config.yaml
train_examples: 42238
translate: 0.06
targets: ["finding"]
norm_position: "pre"
hidden_act: "relu"
bias: "none"
parallel_block: true
inner_norm: false
moe: "top_k"
shared_expert: false
width: 256
eps: 1e-08
cautious_weight_decay: true
lr_schedule: "wsd_sqrt"
Rows from block 3 of a small image classifier, named by matrix and row number. Rows with one number within an expert belong to one neuron, the router's apart. Each number is 500 + 50 x the weight over its row's rms, rounded and kept within 0 to 999. All counts start at 0. Numbers have three digits each.
Before each expert's rows are labels from the 100 images, of 14976, where the router gives the expert most weight on average: "top examples" is what is common among them. Only what is clearly more common there than usual is listed. The data: capsule endoscopy frames (Kvasir-Capsule). In brackets: how many of the 100.
# router: router (model.blocks.3.mlp.router.weight, 16x256), inputs 0-85
# up: expert up (model.blocks.3.mlp.up, 16x128x256), inputs 0-85
# down: expert down (model.blocks.3.mlp.down, 16x256x128, transposed), outputs 0-85

# expert 1
top examples: finding: pylorus (72)
router.1:534514534509506495482553531523559532517489462500512415448471560535458569464474541457569502488542498559484484488507499548544500537512494477516452570536552568472493467504431517459501482413496547435544390483443479546520484417461559563492608524525569537489466490
up.17:475420483592501519537516502457474518483588549465481555484550409524481392469495497553449533547552530488476521515482494541514471599320492423532516488474579584545513514499542526500480530473506475487504518432491501466528555493500450505580479508505441511532495500
down.17:485530476474499471507528510467479539535478486572427497534550539528524469443443483501581509481531498499529433505512555468411565538516520481587474546481492501540493398494588510560476441431625423413536466563540447515465477435442261508510581524541509531497521514
up.18:468471473460463540528479523518556359479517504445529516445494455507487523532429454539473522484541519446548455527502642477467481483419537526457469458477542442505496575436510455497453608501471529630527454559471536509512537493548511425566472571524456485665561540
down.18:527458524510448501462539484460513586498485510588486514550612542454495521416470556556426466585484526486474530482466519509507445540575430522442544468456481480446545376525462527585470467585558423518560419477601453524500451501488485514510604475476528515299484511
up.19:495511471559428569493485491487481488520619574458499491487473444577529474469494548640514455534520498513466453552547501521431588477424543444476513499475487416506469505437473459555507519531503558586518426549531558518498556501512455477501451506592512395607496472
down.19:419454474499443541424479461476479492476546494487577497449553536444511450409517469550450523458560448425451489461446589511562579506491522508494427515431556433442465543462465492498486511507481591551455695574406567520532449482601538494514504428515484450329561482
up.20:489381446503511542524455526532460435490501440479530538504557478509528510466553552468515488529457504440488450563543486452428486483453567482476489383506475473509473432520511464476474516558521521554468436539473534526506603521530473548503494541531428414584550540
down.20:484527453338504610597437472614598510433577539512479498488497499555513480532462521537503527483434530562504498504493499526466450537423635540438551451489539564502471417498600438474471536502450470559504496410525549547497531520454497530469523503456505416607432544
up.21:486522565448473513526475463433420556350465507481559457563475543537559555428560523487506565466518491484470497533445517450478524552520499543460452573533468492407483509425439376518554469550503540549527507530436422529570528422468534417478455618568499463506471427
down.21:476447487423535519601489506536469474470496528452518457582517501580549506437511518478420482431553576496507424588382501399513456520510594487501470425642490509510507497481553446430500523577451537573497526486460499510548524460534562453461486591486445435534568466
up.22:441442457487492475538473497569455534512510505505491522495400519496509467513465526533492410533447450496517485591544547469441603513456540527427505411409500458539526503500554534509528521534450526577520535494532535492451515543515474460520433516528478449583540515
down.22:487509552511451528465485505488506528524575520455525444475449483471567513526535400467630506501523494561458526444539485498505490590558447471546495536521607509495433496527512496520544461456450524410480534471522588401521590409392476489459449574504634515448535468
up.23:434377482537546471491477429491463517483577514411523453314489451501507510525433515539570489516520532592563503508490514449425498571423546476507481472516562361483516456511429490501505493520468598430506524523521588467494594528556505471582498501501516438477491503
down.23:450415518461624380488489495554506590517468482526433431498518492531522491526515546453515615508505473476462413507461512509490534396522469462634475539553534540505546474541511608379519628424568494465374495532493522493498505491463548497529475459515555654502493482
up.24:478508529437540463548479499485482470463525494470533581520403508516502484473499496526494416494493446449597527522582542473488567439400487440410522416457499417481547531459501476515540527565474561606462530566464556475440455554593532490532425495495428472569549546
down.24:527475540498514622554429516447544516516576525459513446457535461517456593555531461503582450551488454571442560416465548494462511595575519557509537458466474515515439568476497472490535478530462502465451497466535471478475595479482440498480521598525557448459555489
up.25:459342483549526582534476533496390535512515458507538543494508493488498498554547536567491507574466508461514453571457551489456529505365508428490531530416518426520489456481520531503410500512439505526510532553518561509440557559508468539626503465597484420579547501
down.25:524492534627518535424526570522532399482518494353447509435486459545452547444460434430539418475509443520526507415516508464574480504509456467529416496486450505532464544447474551535498512408439542389473527625465496527452474451516467416558550509662491599475507549
up.26:389310446543531543621441531575503458496509481446474547484541479555460526529464545540543460550517541518526458492505586486483522430437585483486519455446541385507455505490550515524494516495453503517468474528528538561485581512436414510593516473517517444610552505
down.26:557557539524474534537468548399484460484468458442626557436575457475510527468520513477493602541563480452469615514525513418516564489502488466503453386494525516496464554470541470601477455472484509510451531514481528486528523571524486541548523594548512464487475534
up.27:492477462564518540577469582548531448535460502545507512443526446567512528488505502526482535585551533475490480455391492417423403506410539542478518500526499324571504503493491524496440587518455534406508477521489554480497535509468486491530503461511474429631539555
down.27:480486464523498512513501539501436494390434476376511470502475501481515553527400435505434619444504479520449604501521514550499488468401502574638406561384414470530560482528601474480493467552333502532585499455493547579471545493516570568420493548513536356508556588
up.28:482519463453527502522498532529523519466575526546574527459396443511458483528567491509505450478523480454562442488529488532563486429408539435451524437434506481522528501516506509488472539513518498585456602557520605480465466555583539485532467469567453503535604639
down.28:529511526492515564537481444456496518505548551485500431502557558516531527510541514534521479560481598536414492475428521456496472616654463589492545482455488604529484483502533504522527507518447535525475546442470416457517593460434442460408462637490510510393470421
up.29:404438525515484574603444524525455500493496542360479515510493437614503454491521505524501508550528524477558467528487556385440525536336556469457462500437496442539518494443495469508504532442367582536513417529491519483524498468517520516533494520537455423618516549
down.29:488427631533503556494468513447463504454439498519594486489525485462499480480545479472464550541508415476457522380385523526502555499539504497547476515352520371533416489535514482510491423483535516472526525509489547528535476518464498491606484494543447535318496400
up.30:456421500532599567508461481526522470518480511466547604529577482451455439523525527561503512521502513461480477459544506461469589496501540484477523459451475412536479498530497521532529522527506596566523448499644465471504478545476450546612550507493409453522500498
down.30:529545513501583493499492578481550479469511499437495435504535495571539476454474534507488462410557568512583445507427525477483447449468524455514424540559463468518524558446549503462541512443570557479414504547527576603481494426563558478457496484492552555582556534
up.31:461545485449448516545460542424525579485506421441531482465481530530516590438566405496547511535549514526476483463493566415557461457478522480527410514490601498435467531419461453585551565483403469445516456546496465623474520502477606531533630465589586513504555530
down.31:458429506422494569576466495526516511469499466468543428503501514505501472471513468434450479496506515490495446493416565461533473511464556511559487482448535419565500512544583421527538529512400505591520492502518578553460576413488566454512509586529498480543555447
up.32:408325482505506657499461508498454513494508515456461606513518460498549513517496473569542494528553502505526523517497498466461567500352497489484525489452527466512469504474510505503454405498463520462469510508526660483458546533506486514513453468615513475529500511
down.32:464512406527488570568416413506581503498512598525515518504565446571542506525498502529488608510640550562484516503476529452466540526558516492507623505475538475577467607460663540504502476496438454507507492408592504500485453455510454469514549525469507547572481453
up.33:409413499502499490477527437541473427502480523442470628530525419488442496553512527593486546587418558498531506611440535512473520462445523517442550499415460552533522505474480523516457497508489488447440481536496501499503481559498524475548484437514488478530464494
down.33:514487496613517496480458530419504516474442557577457492560442458663580538542488482488585391521538531412397447501425423392513562550454539545507456508534610492523538559587556569554590501508516514562500441542531396452517532497515526444446430556466493552471539548
up.34:398417508474494621555441512474470490414486512420554569530479435519499470548564425527478536484476506476499461497465538457450528502468648495509421501336508450547489495480526445529483516523464540525515530531511517543423558531527504487561461514551482384529517596
down.34:543478497462463530504505398443456509518492565488434529539506514515610558604484512526462507523532558496497511527475471431473485581642530587469459425517513531518512574479563430662557476533395498563550519530468349414506580524479466440430472533571436423532537482

# expert 6
top examples: finding: ileocecal valve (73)
router.6:526430517439553541574436470417371556465493542506531465629496561465589518415557547531535535529450531516434511585369458404410525550525535578500522468562383505458483437545499408514523417621460541545551534480481447482620566496477488492478449609502482413513471500
up.17:512564521523459470450533528523536471471446453469525474469409508531468457468548454430470476468584470464583479495609537497615491440474487416491441594465546452497532511498572484487538536431496472433492466545408536580467453438515608497495576503484505604476490512
down.17:475489544520615488493509462421436499432497486563487526607547481546534441526555441575483441497537477494551456538444462426521452428482555413542510458494445659421567496485589489528543501588544497489463487463482490458499524556533474454414436455412423436539530549
up.18:426385448424508557562379434520477547498516575535502489493431543470561533492533518531544464558450477551483460588457451512460586572504623539491543515509523544498362464555487521467438446547440453519558537453530465430460576534484460490467460526540528410580504578
down.18:517509561423552472530556475388412489432471477517502467631521539487543422483605424459477558474520488544537515550418535453470484505600487497525511433538447579435589524534575405514623439567503494563573488464505419516554473511538512498392497568463473493395528504
up.19:484482465510509481497523515498526370459529514503514562522480502495460385486458364519492503505509505452486482479551524573555491422279440460504500623468481413478506484464527486519502459385510507496495511469539537559467456480429530510521497448519485541603538539
down.19:493509427509388471462577457500514501490480515468490502490461483564493442473407474386502500495557512428432517506549505519510534515449480492448427492491487501504461524537516504467462482507502404622552454517530500524533561541406509491476467518560514466473489497
up.20:532442510537442514491472543485487411514434481489552397447405469534502559453465515459548552517482410406479515528534547553484545411507435513510385534507477433486505441456427495518448487461505594438567458590498493524569486424515528531636558496533514557513476497
down.20:490518487485524557534409526464452487510535539472494598502533470421547560604508463568591469548445489593476523488476489469499558532444475543504602473499440507447447518480488458530536479600482465470440524496572490443424555538495378471448493504477507452503544519
up.21:528495565554430498500531507531591455572396450444498460457456520540432500475430529513448531537467424406478543497512548570536504491515450512556406490505565450533535543450421544545429519468493524404576449562517492554540445494437514450578616507572491560469472440
down.21:428461556507421625518472532483483468467479519514500518478431494508541506515486442501515514560465455462442490465447506512364588504367524525473469502512482459486482538430519540545541474468489524519550423573548548449541544547523364476602469511560488423569534540
up.22:515495521526509637513502557523509467509524523519494500480473330516493379555527430546506472520494485495538505483496513553507468487454494448504518538486545503509470493602534468595440497416522460484530559541462559564473487549504504484501505495517510446484549511
down.22:491497451534492467513507501528518493508499507568496500494538506524490529512458492455558549502486475588533522449522493505483512510513367451537490506508502565519679532489521420462494527500507520606443461528450487536495504553659508488437361479482481541513398463
up.23:516518571497500563516443584459497415446503459499629539529490444518510585419488476495459569509431478376506592525433486493568493467464462481515454436544466425441500562502395484602515470540585491457491543570421504516503499471519542524560483514611460532491585570
down.23:477484554474545586434535508487501434463441526543465505544466510434559436562523507461537482479436476527510472549402454555409534536430488492559549493540454517524489560528539556411548434462529542502550528511546546429471466612558384517528471474524501507484554564
up.24:427449442386512554555380419505450576498533569518502459507445556465586540474550514524572468505467508553470456550455450497434570590534608562510557529523526567486392458529504465476461454570427441540528548436515439426494594506464467490440434544515536394560489543
down.24:527506565454534454539531480389415461411458499515516470610509498479532448453599427471500573462509479541561531553441490471461479490600467469547498462567473567418581499544572418516622433556524535577555482471507448508579458510531521524399495542492469495412515512
up.25:436569557624567491521479538515537481475463454436527520458515489575477547590500490480496482480572484519531435473485571432486519486461509422556440488416554486605458551368445527520492602455473557437428514517457514552425503537486524500508537411573502487508535473
down.25:513569517600458453522578477479553512481530503515521475506541489501513480510607468464429636440578570518492478507539508440513502487491470461563419463517461545404548496447508464461537575435573550477522467517583516580577465518541553537454556434537510495483587526
up.26:397507511496513524421495504548555502496495473545495569432539420597479462541500522595516525482526458471348506426537521484501487429478489459519520532446434390500469493481455484481419495474529504499491499567488588505572483457467471503495525475495537522528492532
down.26:421617442470550504587517513514482504489589461509486489541497519501558486517505447494483476498494498468571485435478465461579523508505514416580546504489513509492476546491599434515513704490497479473506504503495477595483528485494497517503513473491503529505496533
up.27:492509513533484511528550554508542409478508423475593451452475478518461532455452493469487506493541510448541506537527513459562494460447473472493367536504528270498505546436479533596477506442524532469501482638474533557546514383547562514635622524537501566520511482
down.27:435569417484510507460511362534527536545548580540447506536535525448533469585506469535549488507491547590557489441497501503520510641574577557479608522489479592579453559517548508438493506508507454515420555398501416438430504572512446485429501493398543447497469530
up.28:479521426516520538477498680528497517511462483525555532430473495603427452535471426460507465517579471484529530468616621490511513443418525410490425456438531453538529498464465514479460515447499553497464536528531585523478464506513522483490515463532479584559487481
down.28:440481532504493416578571400517510545548542440500468504493452499479575440543496533528463525534530567597566497429591530492520500365506555520490550576407524522510540434511531498486491490397484509456465525444514460375492535499508490523484524575451466418583451530
up.29:477462517561505503477472556510483463490456487489542558394515494404450518561522482518480482525499444506457498515490502475386526494420551568415411520345473484550471511528527492592492481485467517535587529521589533503551538497508541515515517502519389479544523492
down.29:567567512507519466535430404507512527483608491482516551514579522493470521561495495595560550492501477563573623514519489519460480636603530532556481550523534575495469592562588515462531505499527514506546468518532534516452513498509506439479477521424487475528508504
up.30:436438438413524554540388418500451573499528571496478478477435561468587528482549509514553454508463503567464469568445447506427572587523602552504574524513518573497383465539505486476441442552436448539522533426519438433482591514459466496436426550500540406564483547
down.30:521527569439532462542538487398429477417481505513522461611501499480549436443607437452505569467520482534555512562430494450455485487611487462530495457556466550431589509527586398516630453548512525551564496471500436494572456484552522523397503546472452489402519511
up.31:390476425464554484539461460555549520496498544543503537446446511515510470598516498547484477514533537545568395550515509486527527517437623457475487509485559541525431538512584562430379532468449471525475567458506517491415529592514489486478494443539503456640512532
down.31:457440531416529521546535438444410528457467535550505487604540555452527432480607469532454546543490520511518495511354512457512444542545520502535539405534449566524574509528594422526538458567476458581594502437499415497510534572496529445424470542494440478476550483
up.32:492442557454504537559440476408350553446535524485542505612547515472612518450600498545544571561410518474439558543395461433423490537536512538535552486527415493481477422548436385559543395609488486510538509480459482457578576454455461495470427577530477437480494524
down.32:571542586529547468451583534427495416456448519512494422535477508527513476480527458391519518414567498558525494535452441516454470517524488472570451472600499537449563552536550501473578467442548554442550525494453538482547410509550510491449542534433501541432496531
up.33:475604521514521572512489544456487525440605501509585514541565453585509526528611485506529526473523519503474534435435456425514427514530502440582512484505445512534476466487463472581570510531551457465466521511519491535543511500523578610478468450598492479422531577
down.33:507426550497459499498504529458442475489416535556514468537461494422468475424532492470554520496463417460471548542490494536331573568493452532469512528534452483501516480462463504452485459480557627538625458549546492384575459507533426541557484517514436470432439544
up.34:482529544460514587573438537469437511449502482513630491547422492519566560464614473518528519555431428464430554536428476464499561521480521517539504492508449459521439484530418408571490448563551478488528572545459507512520532491540513489543417580626489439518558545
down.34:505506608478512524460532444450486462444440512533459451561497513437537439559584463438540542481496451550501469512385429518488493540531510500583509506542475550446527565513585518463572429501523491506578466486485505438471464578520444492453524506468526525456503514

# expert 14
top examples: finding: reduced mucosal view (76)
router.14:552555471548531429438567480493542487478526534624517513485526480495469454523523492430534461457520474502567526526564440634566462498550439414533566558509485555481576497531462555446507458447596495506513556487542545467517390536547450549460488447503512600460465565
up.17:406486528468450573550485484502449498512504496532502526516488533607503480499470554619405499565524500458504537471428537428506512475428496515498450479450514444465499478481535477557512539520320508489526453499617471545539647529512512482607516522570468501514541445
down.17:442408442465497529548483496552489431462473453519487563490540555532511489554494544531438487512401528494574456427484484449461499545526556563440565468517476548546506482491605521499550464524490391559547496481511511507539588544497479527429458452487461431527547622
up.18:558473563530515459492513515466498482474436561491492496527556514457467505493419584525520542501513499530505492523543538496392579537543448519381447459523432532471506530443407539442455449425533644548499468547489447470594480541519395478530490532503400468510436480
down.18:537611478434463463513430493600599485511500494459482506406403519529412596476454505441514457462522416521569487509622656524483641523522416536400481476542531489451509612397441484506521531477472545529445528507476457498433533479492486465531519533517497516549466524
up.19:401494483481488508525483497467445472505462494594436490496477505539523478483505497491423494542496495511585476507471505492520499487468584487512565487411539464496544465555513486513521478522354429542566481508563511467467530486477506477482402519548516513512531512
down.19:491477535560455532556534483520501473544515505419485486482473467484484528480429538461537496496498528440532512463507484494571509413570559549490301492563633462512473445467555501498479555626495462428515464518511380588493392421478506470453550533559450502508497497
up.20:562548502523506501449563555488560469512526551531503490450538511497441526456504561487532457510529482504530581434540508550412558499543412509406486461535463448439566538439398495504549503465517577541494523619552453446620477479526453513556475502513442542463513536
down.20:565606514450478384464452472578554508524447512476506450496378520494513521471464550447503579517415448457451505533528613579531576485584380592452532466553437462465548475487516532486538452547551500521511430531479492520488459470492491458557537532419493559528485432
up.21:480396449506489572548462531545541512576518478493512441477435565562520542478442570547511515556437502437483513487426504495559528457348574500524507440469535332517476418518516463498462496526447448491551478539547501563500593467458524499628556546534498477582562515
down.21:501543461366498388434520428552472612461529524524469537438463494486512446542532444495466432437562466552601480455682610535480587475541495477449520489486464573495509507444486441400533528485537479592463491345511491526570415490538452564392434495470458523534410507
up.22:482361486524508544575394484440438523483452454425543447544518506463554472494527506504464512532505530466509465571456510377394465490338590495562428435505457488524490525518518472494466490547437523512511490517539508549527504493536567532537505532524409486617508453
down.22:430510441432417442492452440520579489519441535511519522455492525468445533490526428470517536462546451532523446462483559532586576507495643524436527477426598597467475493553614469470471561521572475458454477515448460497399471537488495424358500557425491531480494454
up.23:462449513457420540593472517550478534542444462495493505490483482498567511471502458540445519554453487456485505550413564422539509485421498523519535522519513442524449452527565464526506514535418470497601427465585624579472560461440573470521527533506534481518556450
down.23:547476483587543558512433520498600410499530490420487447390441497548441554552420507424602452466545541625599425518532555466380510546566540518497430539493516563525473548427473513465450544447421583430471530531518431494468487544523574568556511466584597487499524561
up.24:526467523514480502526454505504529469477419604476522555473515495439474561481414556575471540518484492503486532543525562514457611587532486522417450462522488541441439528417422560452408486469492604506502500541472461437497505571519430473589508548520404416538461498
down.24:463475435494492535583399546548541391459518543389548506437471483536445599453444491505536508491495454507515500551541578482416570558476486520401447466500515500515452577410416462506423542459450622518518482564486444510495524481484503485585575520531463474615507553
up.25:454448523423439581554487494553486530475528464543435488446473497523596496488505427536480470578467423368482498527441511458442543526375539514423485526489500436497486466438525458548559513519439512547558491467574497571479591462521473505562397521580475453609541507
down.25:520524489573522510502494514484565441505506515515524525433461510642521502531496526498481537493504477522430454416483492508502452562554531583581531465436493539446560475590507587481444474480516532380623495457420510495454536482503487462399504432466537530550464411
up.26:463417477467466613505576505539562502499503515607504480535514521531450484496522560563434459623477503406457489506472477502477502479292567556507461472502458362532487428489468489516459523503431494451508444529595476537508549429491535461526522475525468433648516525
down.26:509419449528534485547405489520499433524551553447560577490471461482523585500453559540540515515456499512490520585486444474443519550447579588454572459590559464439475493472482477530427473653480514519494469521508510475484556529547471578510480514473492414552558489
up.27:486432498492451601575502501513546567569466426506478475470494553551557513528448548535476485578481488500495491498456544452455503489395516524548492523486559431552437448473525494563494519512393462480570433509503519557527580501404531444545527528556542474623496488
down.27:533546444483524421545595482520474527499527535473538485557520401471529479547545492478584581508517524477491480498579527435528490512466410519491527555391454483530559435513455554369563484529502504555502502450474480480414510445541495513465443472471495525443504416
up.28:473449476555470610537446518593514451616501517517503534397418464482525572520469523515488446536459487432471483488451494499423573528413518530452481488503523447514391491455453524535427521523471542473500523543593509447482542545513477491646427480593453496580563510
down.28:487547529489527451506513477538523501531382423557480504514450517532498495478442546486405526550453499428443512455404519491555452487504480496519509470582542530502512490543615554510481519525505456456536509482485538470525533562458518408455511483471501527518502412
up.29:435379563515442564591520467585535479554486444486514440500583534548500455500519558543547496632425522456463463471446497439521478509387519493503511528477485438591484406517515521541482541478435467467568482551497504540475572469462505488533562508540449456577491495
down.29:502522464527514504510550555456479486484584525443439596484509388502481445524507404503479564471529527458559524558529539460529472550517472439533516429422460470495513519436535459544545657487489571431421408512490479505598504419563549466550616541549429508525491545
up.30:389400493498477603491482508531510488478540467505460495501504468522532456538510430491527484610492527512474517507499505501523522518453522501547472516453506427566434514490481501558518578434418501452521468465543491531410585540448481469549503465584568449571488550
down.30:461520426487488478488435515522523438545545473507489483500462413542541468551612529484497510484460462464501393466463472435532447566472472551570547546468468475557509500522472464479456461487458544438507510478525493481478474507539470430431490487492518556542561472
up.31:485406500424435545535507513520495518547464439563519497523491512477558502446497453527440526631463492416408524545442534483462518503395470510536541505536510382524516383506484492569519499546451440457565462527542514504530592431453561499596484498569478528600505500
down.31:464495511568487495494573486481523342425457555494536556483497398515493461528482447440469537486494511496557505456462506529494440426430466476548508485474512514503482501523528519492447470465628563448462566530525552533531374528581474462447487445460468549472613458
up.32:453474461475459642555471488570460520465515442505501492507489491608538474480541414483512456609497467450495495487512520481457536507412608470505460516490491481493477477472491449562528521506348447533508467544486481523514604461474581464521490502525560434535514545
down.32:459494532476494534450485488517594490517542486474489427419466520556543498558504536475524657394470478527496421483470443496531477523510545505574523513614574489519492508483507474462493485538468452308543480463417560495476472466448476569477497487474487546476399397
up.33:527440513474459550579507489549510520502460517482427458508505551586523492507484544565444493573430504459453457499444540467453565558449527603497431487530467482540462462438501454505462461529457465466536420538494449545588583515456471358554504531484468395599443407
down.33:485551405525499509540419560438474539475557438540532540436431436578533535459508458498528577574466474462501506512510510520434498510575543440501495510460562546500457474460427486588531509505460505401559563485498545508511550487486536497595537461604516504477517582
up.34:431420433510481507580502555565487444546459479482526577488492454476482416516479500579469518549495479464514490472515566478482487393422517470493505486391514452634472445482532462524448529519478568553528524534546558570434492524532488532575483458548466475600531510
down.34:503512488529518432433571502559493477506495543564476506492415395506553450500493480445526473444485443549487459521530457576516559524408481380528559584475517433555480485586575588421462463406595478487483590425515624429481433503513429491488464461477535552519539503

# expert 5
top examples: finding: ileocecal valve (59); finding: reduced mucosal view (25)
router.5:560541470545526416431583477488554463458535533588434503518530512477430386497546483471452534466560541535575517522506404624544425478565464441521519527522496562478611499579521601496521544432571430500511542480532486475493420532596496556452566446476516585438437513
up.17:489470498504582557565477551453370511489483527436539548605539462443579490481557584545493495546476484388469523548437460455384548473448485549474533390469374453526499483545437527506460456629498541523499497557509549499535532534575426523587404499518421460494529527
down.17:507583521525562500498534463484453558500498598532519540543550469480575551584573528510541612454514551540491478448380362446598511479500493452472575494482478568504453489521519549524459477478575443455435549483490505399446451614459416449443474477471431509473550421
up.18:457501567532551531533497503479472456449498419375476440506568518537475481565552490473499532478551536537562443470439490383503458480499527451571460455515556559559479566472531499480530554501485497468477503547468465580451507542527527517471557486511562506479603463
down.18:497587480574562470398521502501606514451521519505460552431544497575396566544386489520494529471565520560556498363532567454561506404507509455480464484384578528469491559465511518551509567405506508414367557461434494548410484518449441446439571452432471531481462473
up.19:458473444500411518535545521500455428474540515405487489547506429450497418496498422527543528499535522506562435544512566433496504492443541486497485568485460510565467545473567465560485556511431521548431416534489507569451527449548525465454529477436499442552520474
down.19:460547486547445484410532549512600508502572439453429463397547482539399509511468449465515484474472473559675413532575612487530505543417501503516467544554575470491514496450486482483532601432406458542489455490603501545465515450492487502469572523459522496563514624
up.20:530531504556521454507595442403485522547549598532438487596639547489470393496572557560406519517545585517506533475459441443520417513554488517472515427508475529496598481535571536501544538480504499523497462484548413467561483554516503498460529500418487530431415455
down.20:466512532491546528408565526582545439452494528515536507455589486559441512612463437516508507501570558574553409372510520457584456450482541398501468551416526623541477483476518556443455575402544500412448552436399474520441500554443476472409567426490479532503471522
up.21:406495470543488539603429519496512530592467484428472577473498433526480477538493573547500499540529458454536517529544531371485497466454512506475473431463570486538471564426527554543499622506400604539527526558601478509523575566509472498552548505560456458546570471
down.21:503530521520598546503489533515468455465465479506544465540591449581540549512496525562528476487451535544559475437503524417557427495495517417574487509432456589608549405500451516492500517476544500464417486487450455522452477512545470480473529484513490558484499496
up.22:488401468543470564675423503494511496550469492482516527544490484480571527475518604545456503567519532441465506621449504441502528456435495574503449449478512416491483484468480495559365496547438533492512533563554513447554612557503539491591454508567483450594538481
down.22:504677511443519470459554507544525463527534523524527449483464483577641486512567484467430490466494461470471550522508391547578517454414482392475567551609486508481505507477479577458571467457603468482467533469418603434538462564515424437534366471532473524456449505
up.23:449475488450487561527447470471422487519543540489522561651426543439514444453482506532450545607496452488467516551449495533444490545341532512500534506444479448503486428515487478554523467577442406524542455513488460543455568450458469504576476540540468434547478493
down.23:529538452456565467525573431402462503475589526511512523506562499501516500494561448503511437379493501513525552485541508499562444511507512490544503498490514510510559570452483432516518602521551442572467582426425417542476484404569481511439609477466461522459516575
up.24:517416509507484550534429538495417488487498548439517501554489476489514508481535564573523557527483485431456544561519465480419525534482483508445493490517414471499479484461399523504442450507461602543528471497495476440563513509537414510599462493552444440528473544
down.24:547622519465511522438484491579494554560473532496504473466498445424536539539496510511502435539425500514404563430492515464536522507505452559494568509436556502567432512453471569537484441497528419447468617503542503411393533569468405424536385524493588519515592405
up.25:452489488477370576559502524495532487503513517540512484422466483481492600485573445600492504593504541426508447512485560376532527493396488509507484494414490383482502489429556490486377521494439507499596519511511520481530579444520632509493480513543466505615624493
down.25:505634491524606470472500518484488473487469497510653490506493448494519486484508443394497520506569634485592522533473470440436493452417601460517507480513592494513501544454490502498682471500524482506490626499491496614502482665531532512493564439508485489485527452
up.26:499452496426498606440513564529588473563540498574516462371486527487504483581395490540488514494467518489553508458521454493538567472499527549502520468445494512492504502613549498448449489500513445512511362425550544537504575599517513616553499529562527422541525475
down.26:514522481457474467463563466627477607473480498503495459489530551334457428444538460481504505509551473523492564502506548495503518477356411500516544449604576484460557429511599497522495441513515482456542469480507519501450475497501593487499537521532491538496474517
up.27:464422413466465512607475530539509512485448473550549550479492516537484535452468489514450495605451486440418487524447471505529498444431521564477486466513540470517514415525523489622491519537451446520540458511590573504529598507453530406514446503520420436597557487
down.27:545559517564555516504450514526565516484531470427495497432491522565530589499473603488511480468584509509538474581549408487461497546485510509477448510556526534410496511428471604398497533455621518513502598460552491420484548488500534451524464537461493526566472439
up.28:503399479451444531505489476538463494508505528493479492505443500496500508472473467477525478604516520482553442522454533496498510476400486519452453463450536432496460456466567481528441520487509525556534427568543589487538528486575518461584508554493484511599553493
down.28:526496464558444446409548459486454551458449514586455457511489532514479428500477441507504527502398468494550555502477446531551506493557474515518552591545490433525532489498517419573577459398435493517521498445539533461531477485395438422444483510492487488462471497
up.29:481477454484358540514491498497535486502483505447591559487490516511476510394524534552482561579486435384501482531492519517464481507497507520460468498464420436472524483497552494476471572478494443554551466572553560494524531484559497480534468491487513464574598495
down.29:518532483475531485423452439519518688499547505505483511543468555458506450441567510493563453478416402488549479522514485526515571580530489651538545518540486525457529489500547415496548482518497467520517486441512463456570490447530451367454476490507511505594497549
up.30:428403468512483532541489525534538495542502486487521504483498488472483477520480512499466516649483527473491441523477515496442543477331518494493480519393487429573463437498493514467430592471434521543619381568517627588522573501517523470567501494551485491572540508
down.30:550494538419547509451490487498507432462473513613494434504512525435529501451607439478537535460460516474482565480537434571541517523545448502563517481526536482466510548491470374505486487420535403470530597541477513613535517514502432515512445554501523514553525503
up.31:438437456502477567639453529477413503489536530509513610531518441495563507499509466629486526579448548510446543552464462486434525513463563514471544453502444483516473472469465472545478470584450562498482549492530511483506550508475507461520481506523406387571496535
down.31:560518462541505540559517513442474567522479573544669561505497461503579526512591489509441601539471486486477544449483493496596509512449588462486509482462471502508486432522450522504490464490608470513473582483503640487508492604529476445543413469532404474545540483
up.32:430420456522420521537493584581475468476505500506493531474473485564529459467458494537407515517511492453525525520526485501446540477237497495505508433447483342515505500516448500541512520489405533487516490548478550439525570493451530512694473514506516472563503508
down.32:425525487538561472457467476531468482399510523496497484579481478472526597475471341520583483476526574548523506498518544353535480512526480450513523507485514471430537555425557483493518526430490473466457502461490497545432478504503469393479525524433553468460511446
up.33:468454470415480677587400512521487460506474517469571505471483492506553517499510520534489451605523447368473472518473521467346566483356508504496503481414449411516449485477452462568408534605496517561497498568529501517492567446544512483590413504540480450582581513
down.33:472548471501472452565563460435456563613494522580482649592506477495472510503489482637478477529540531508504545475450552445573446434437517446510508406418537458533481496517585389498524518601507414423491542465535586507522499502422516476465360425523391434510538444
up.34:428351378453424485576447538521514509550512533450485503475504527478456433440493512564465532604506516413520522540472548431489501495495592490482488479419500469514517444503536475542465550519409550542539436540593514496505522464509560493560561494483481491516494516
down.34:537510513505466492451509418518469520445416442568484482514487542486503467463535480402519470531476463446593517505461497516526601532508462573511514552527493521454564590491479511538505444606513449614511523549519485463509510444468476505438431488511510422478428539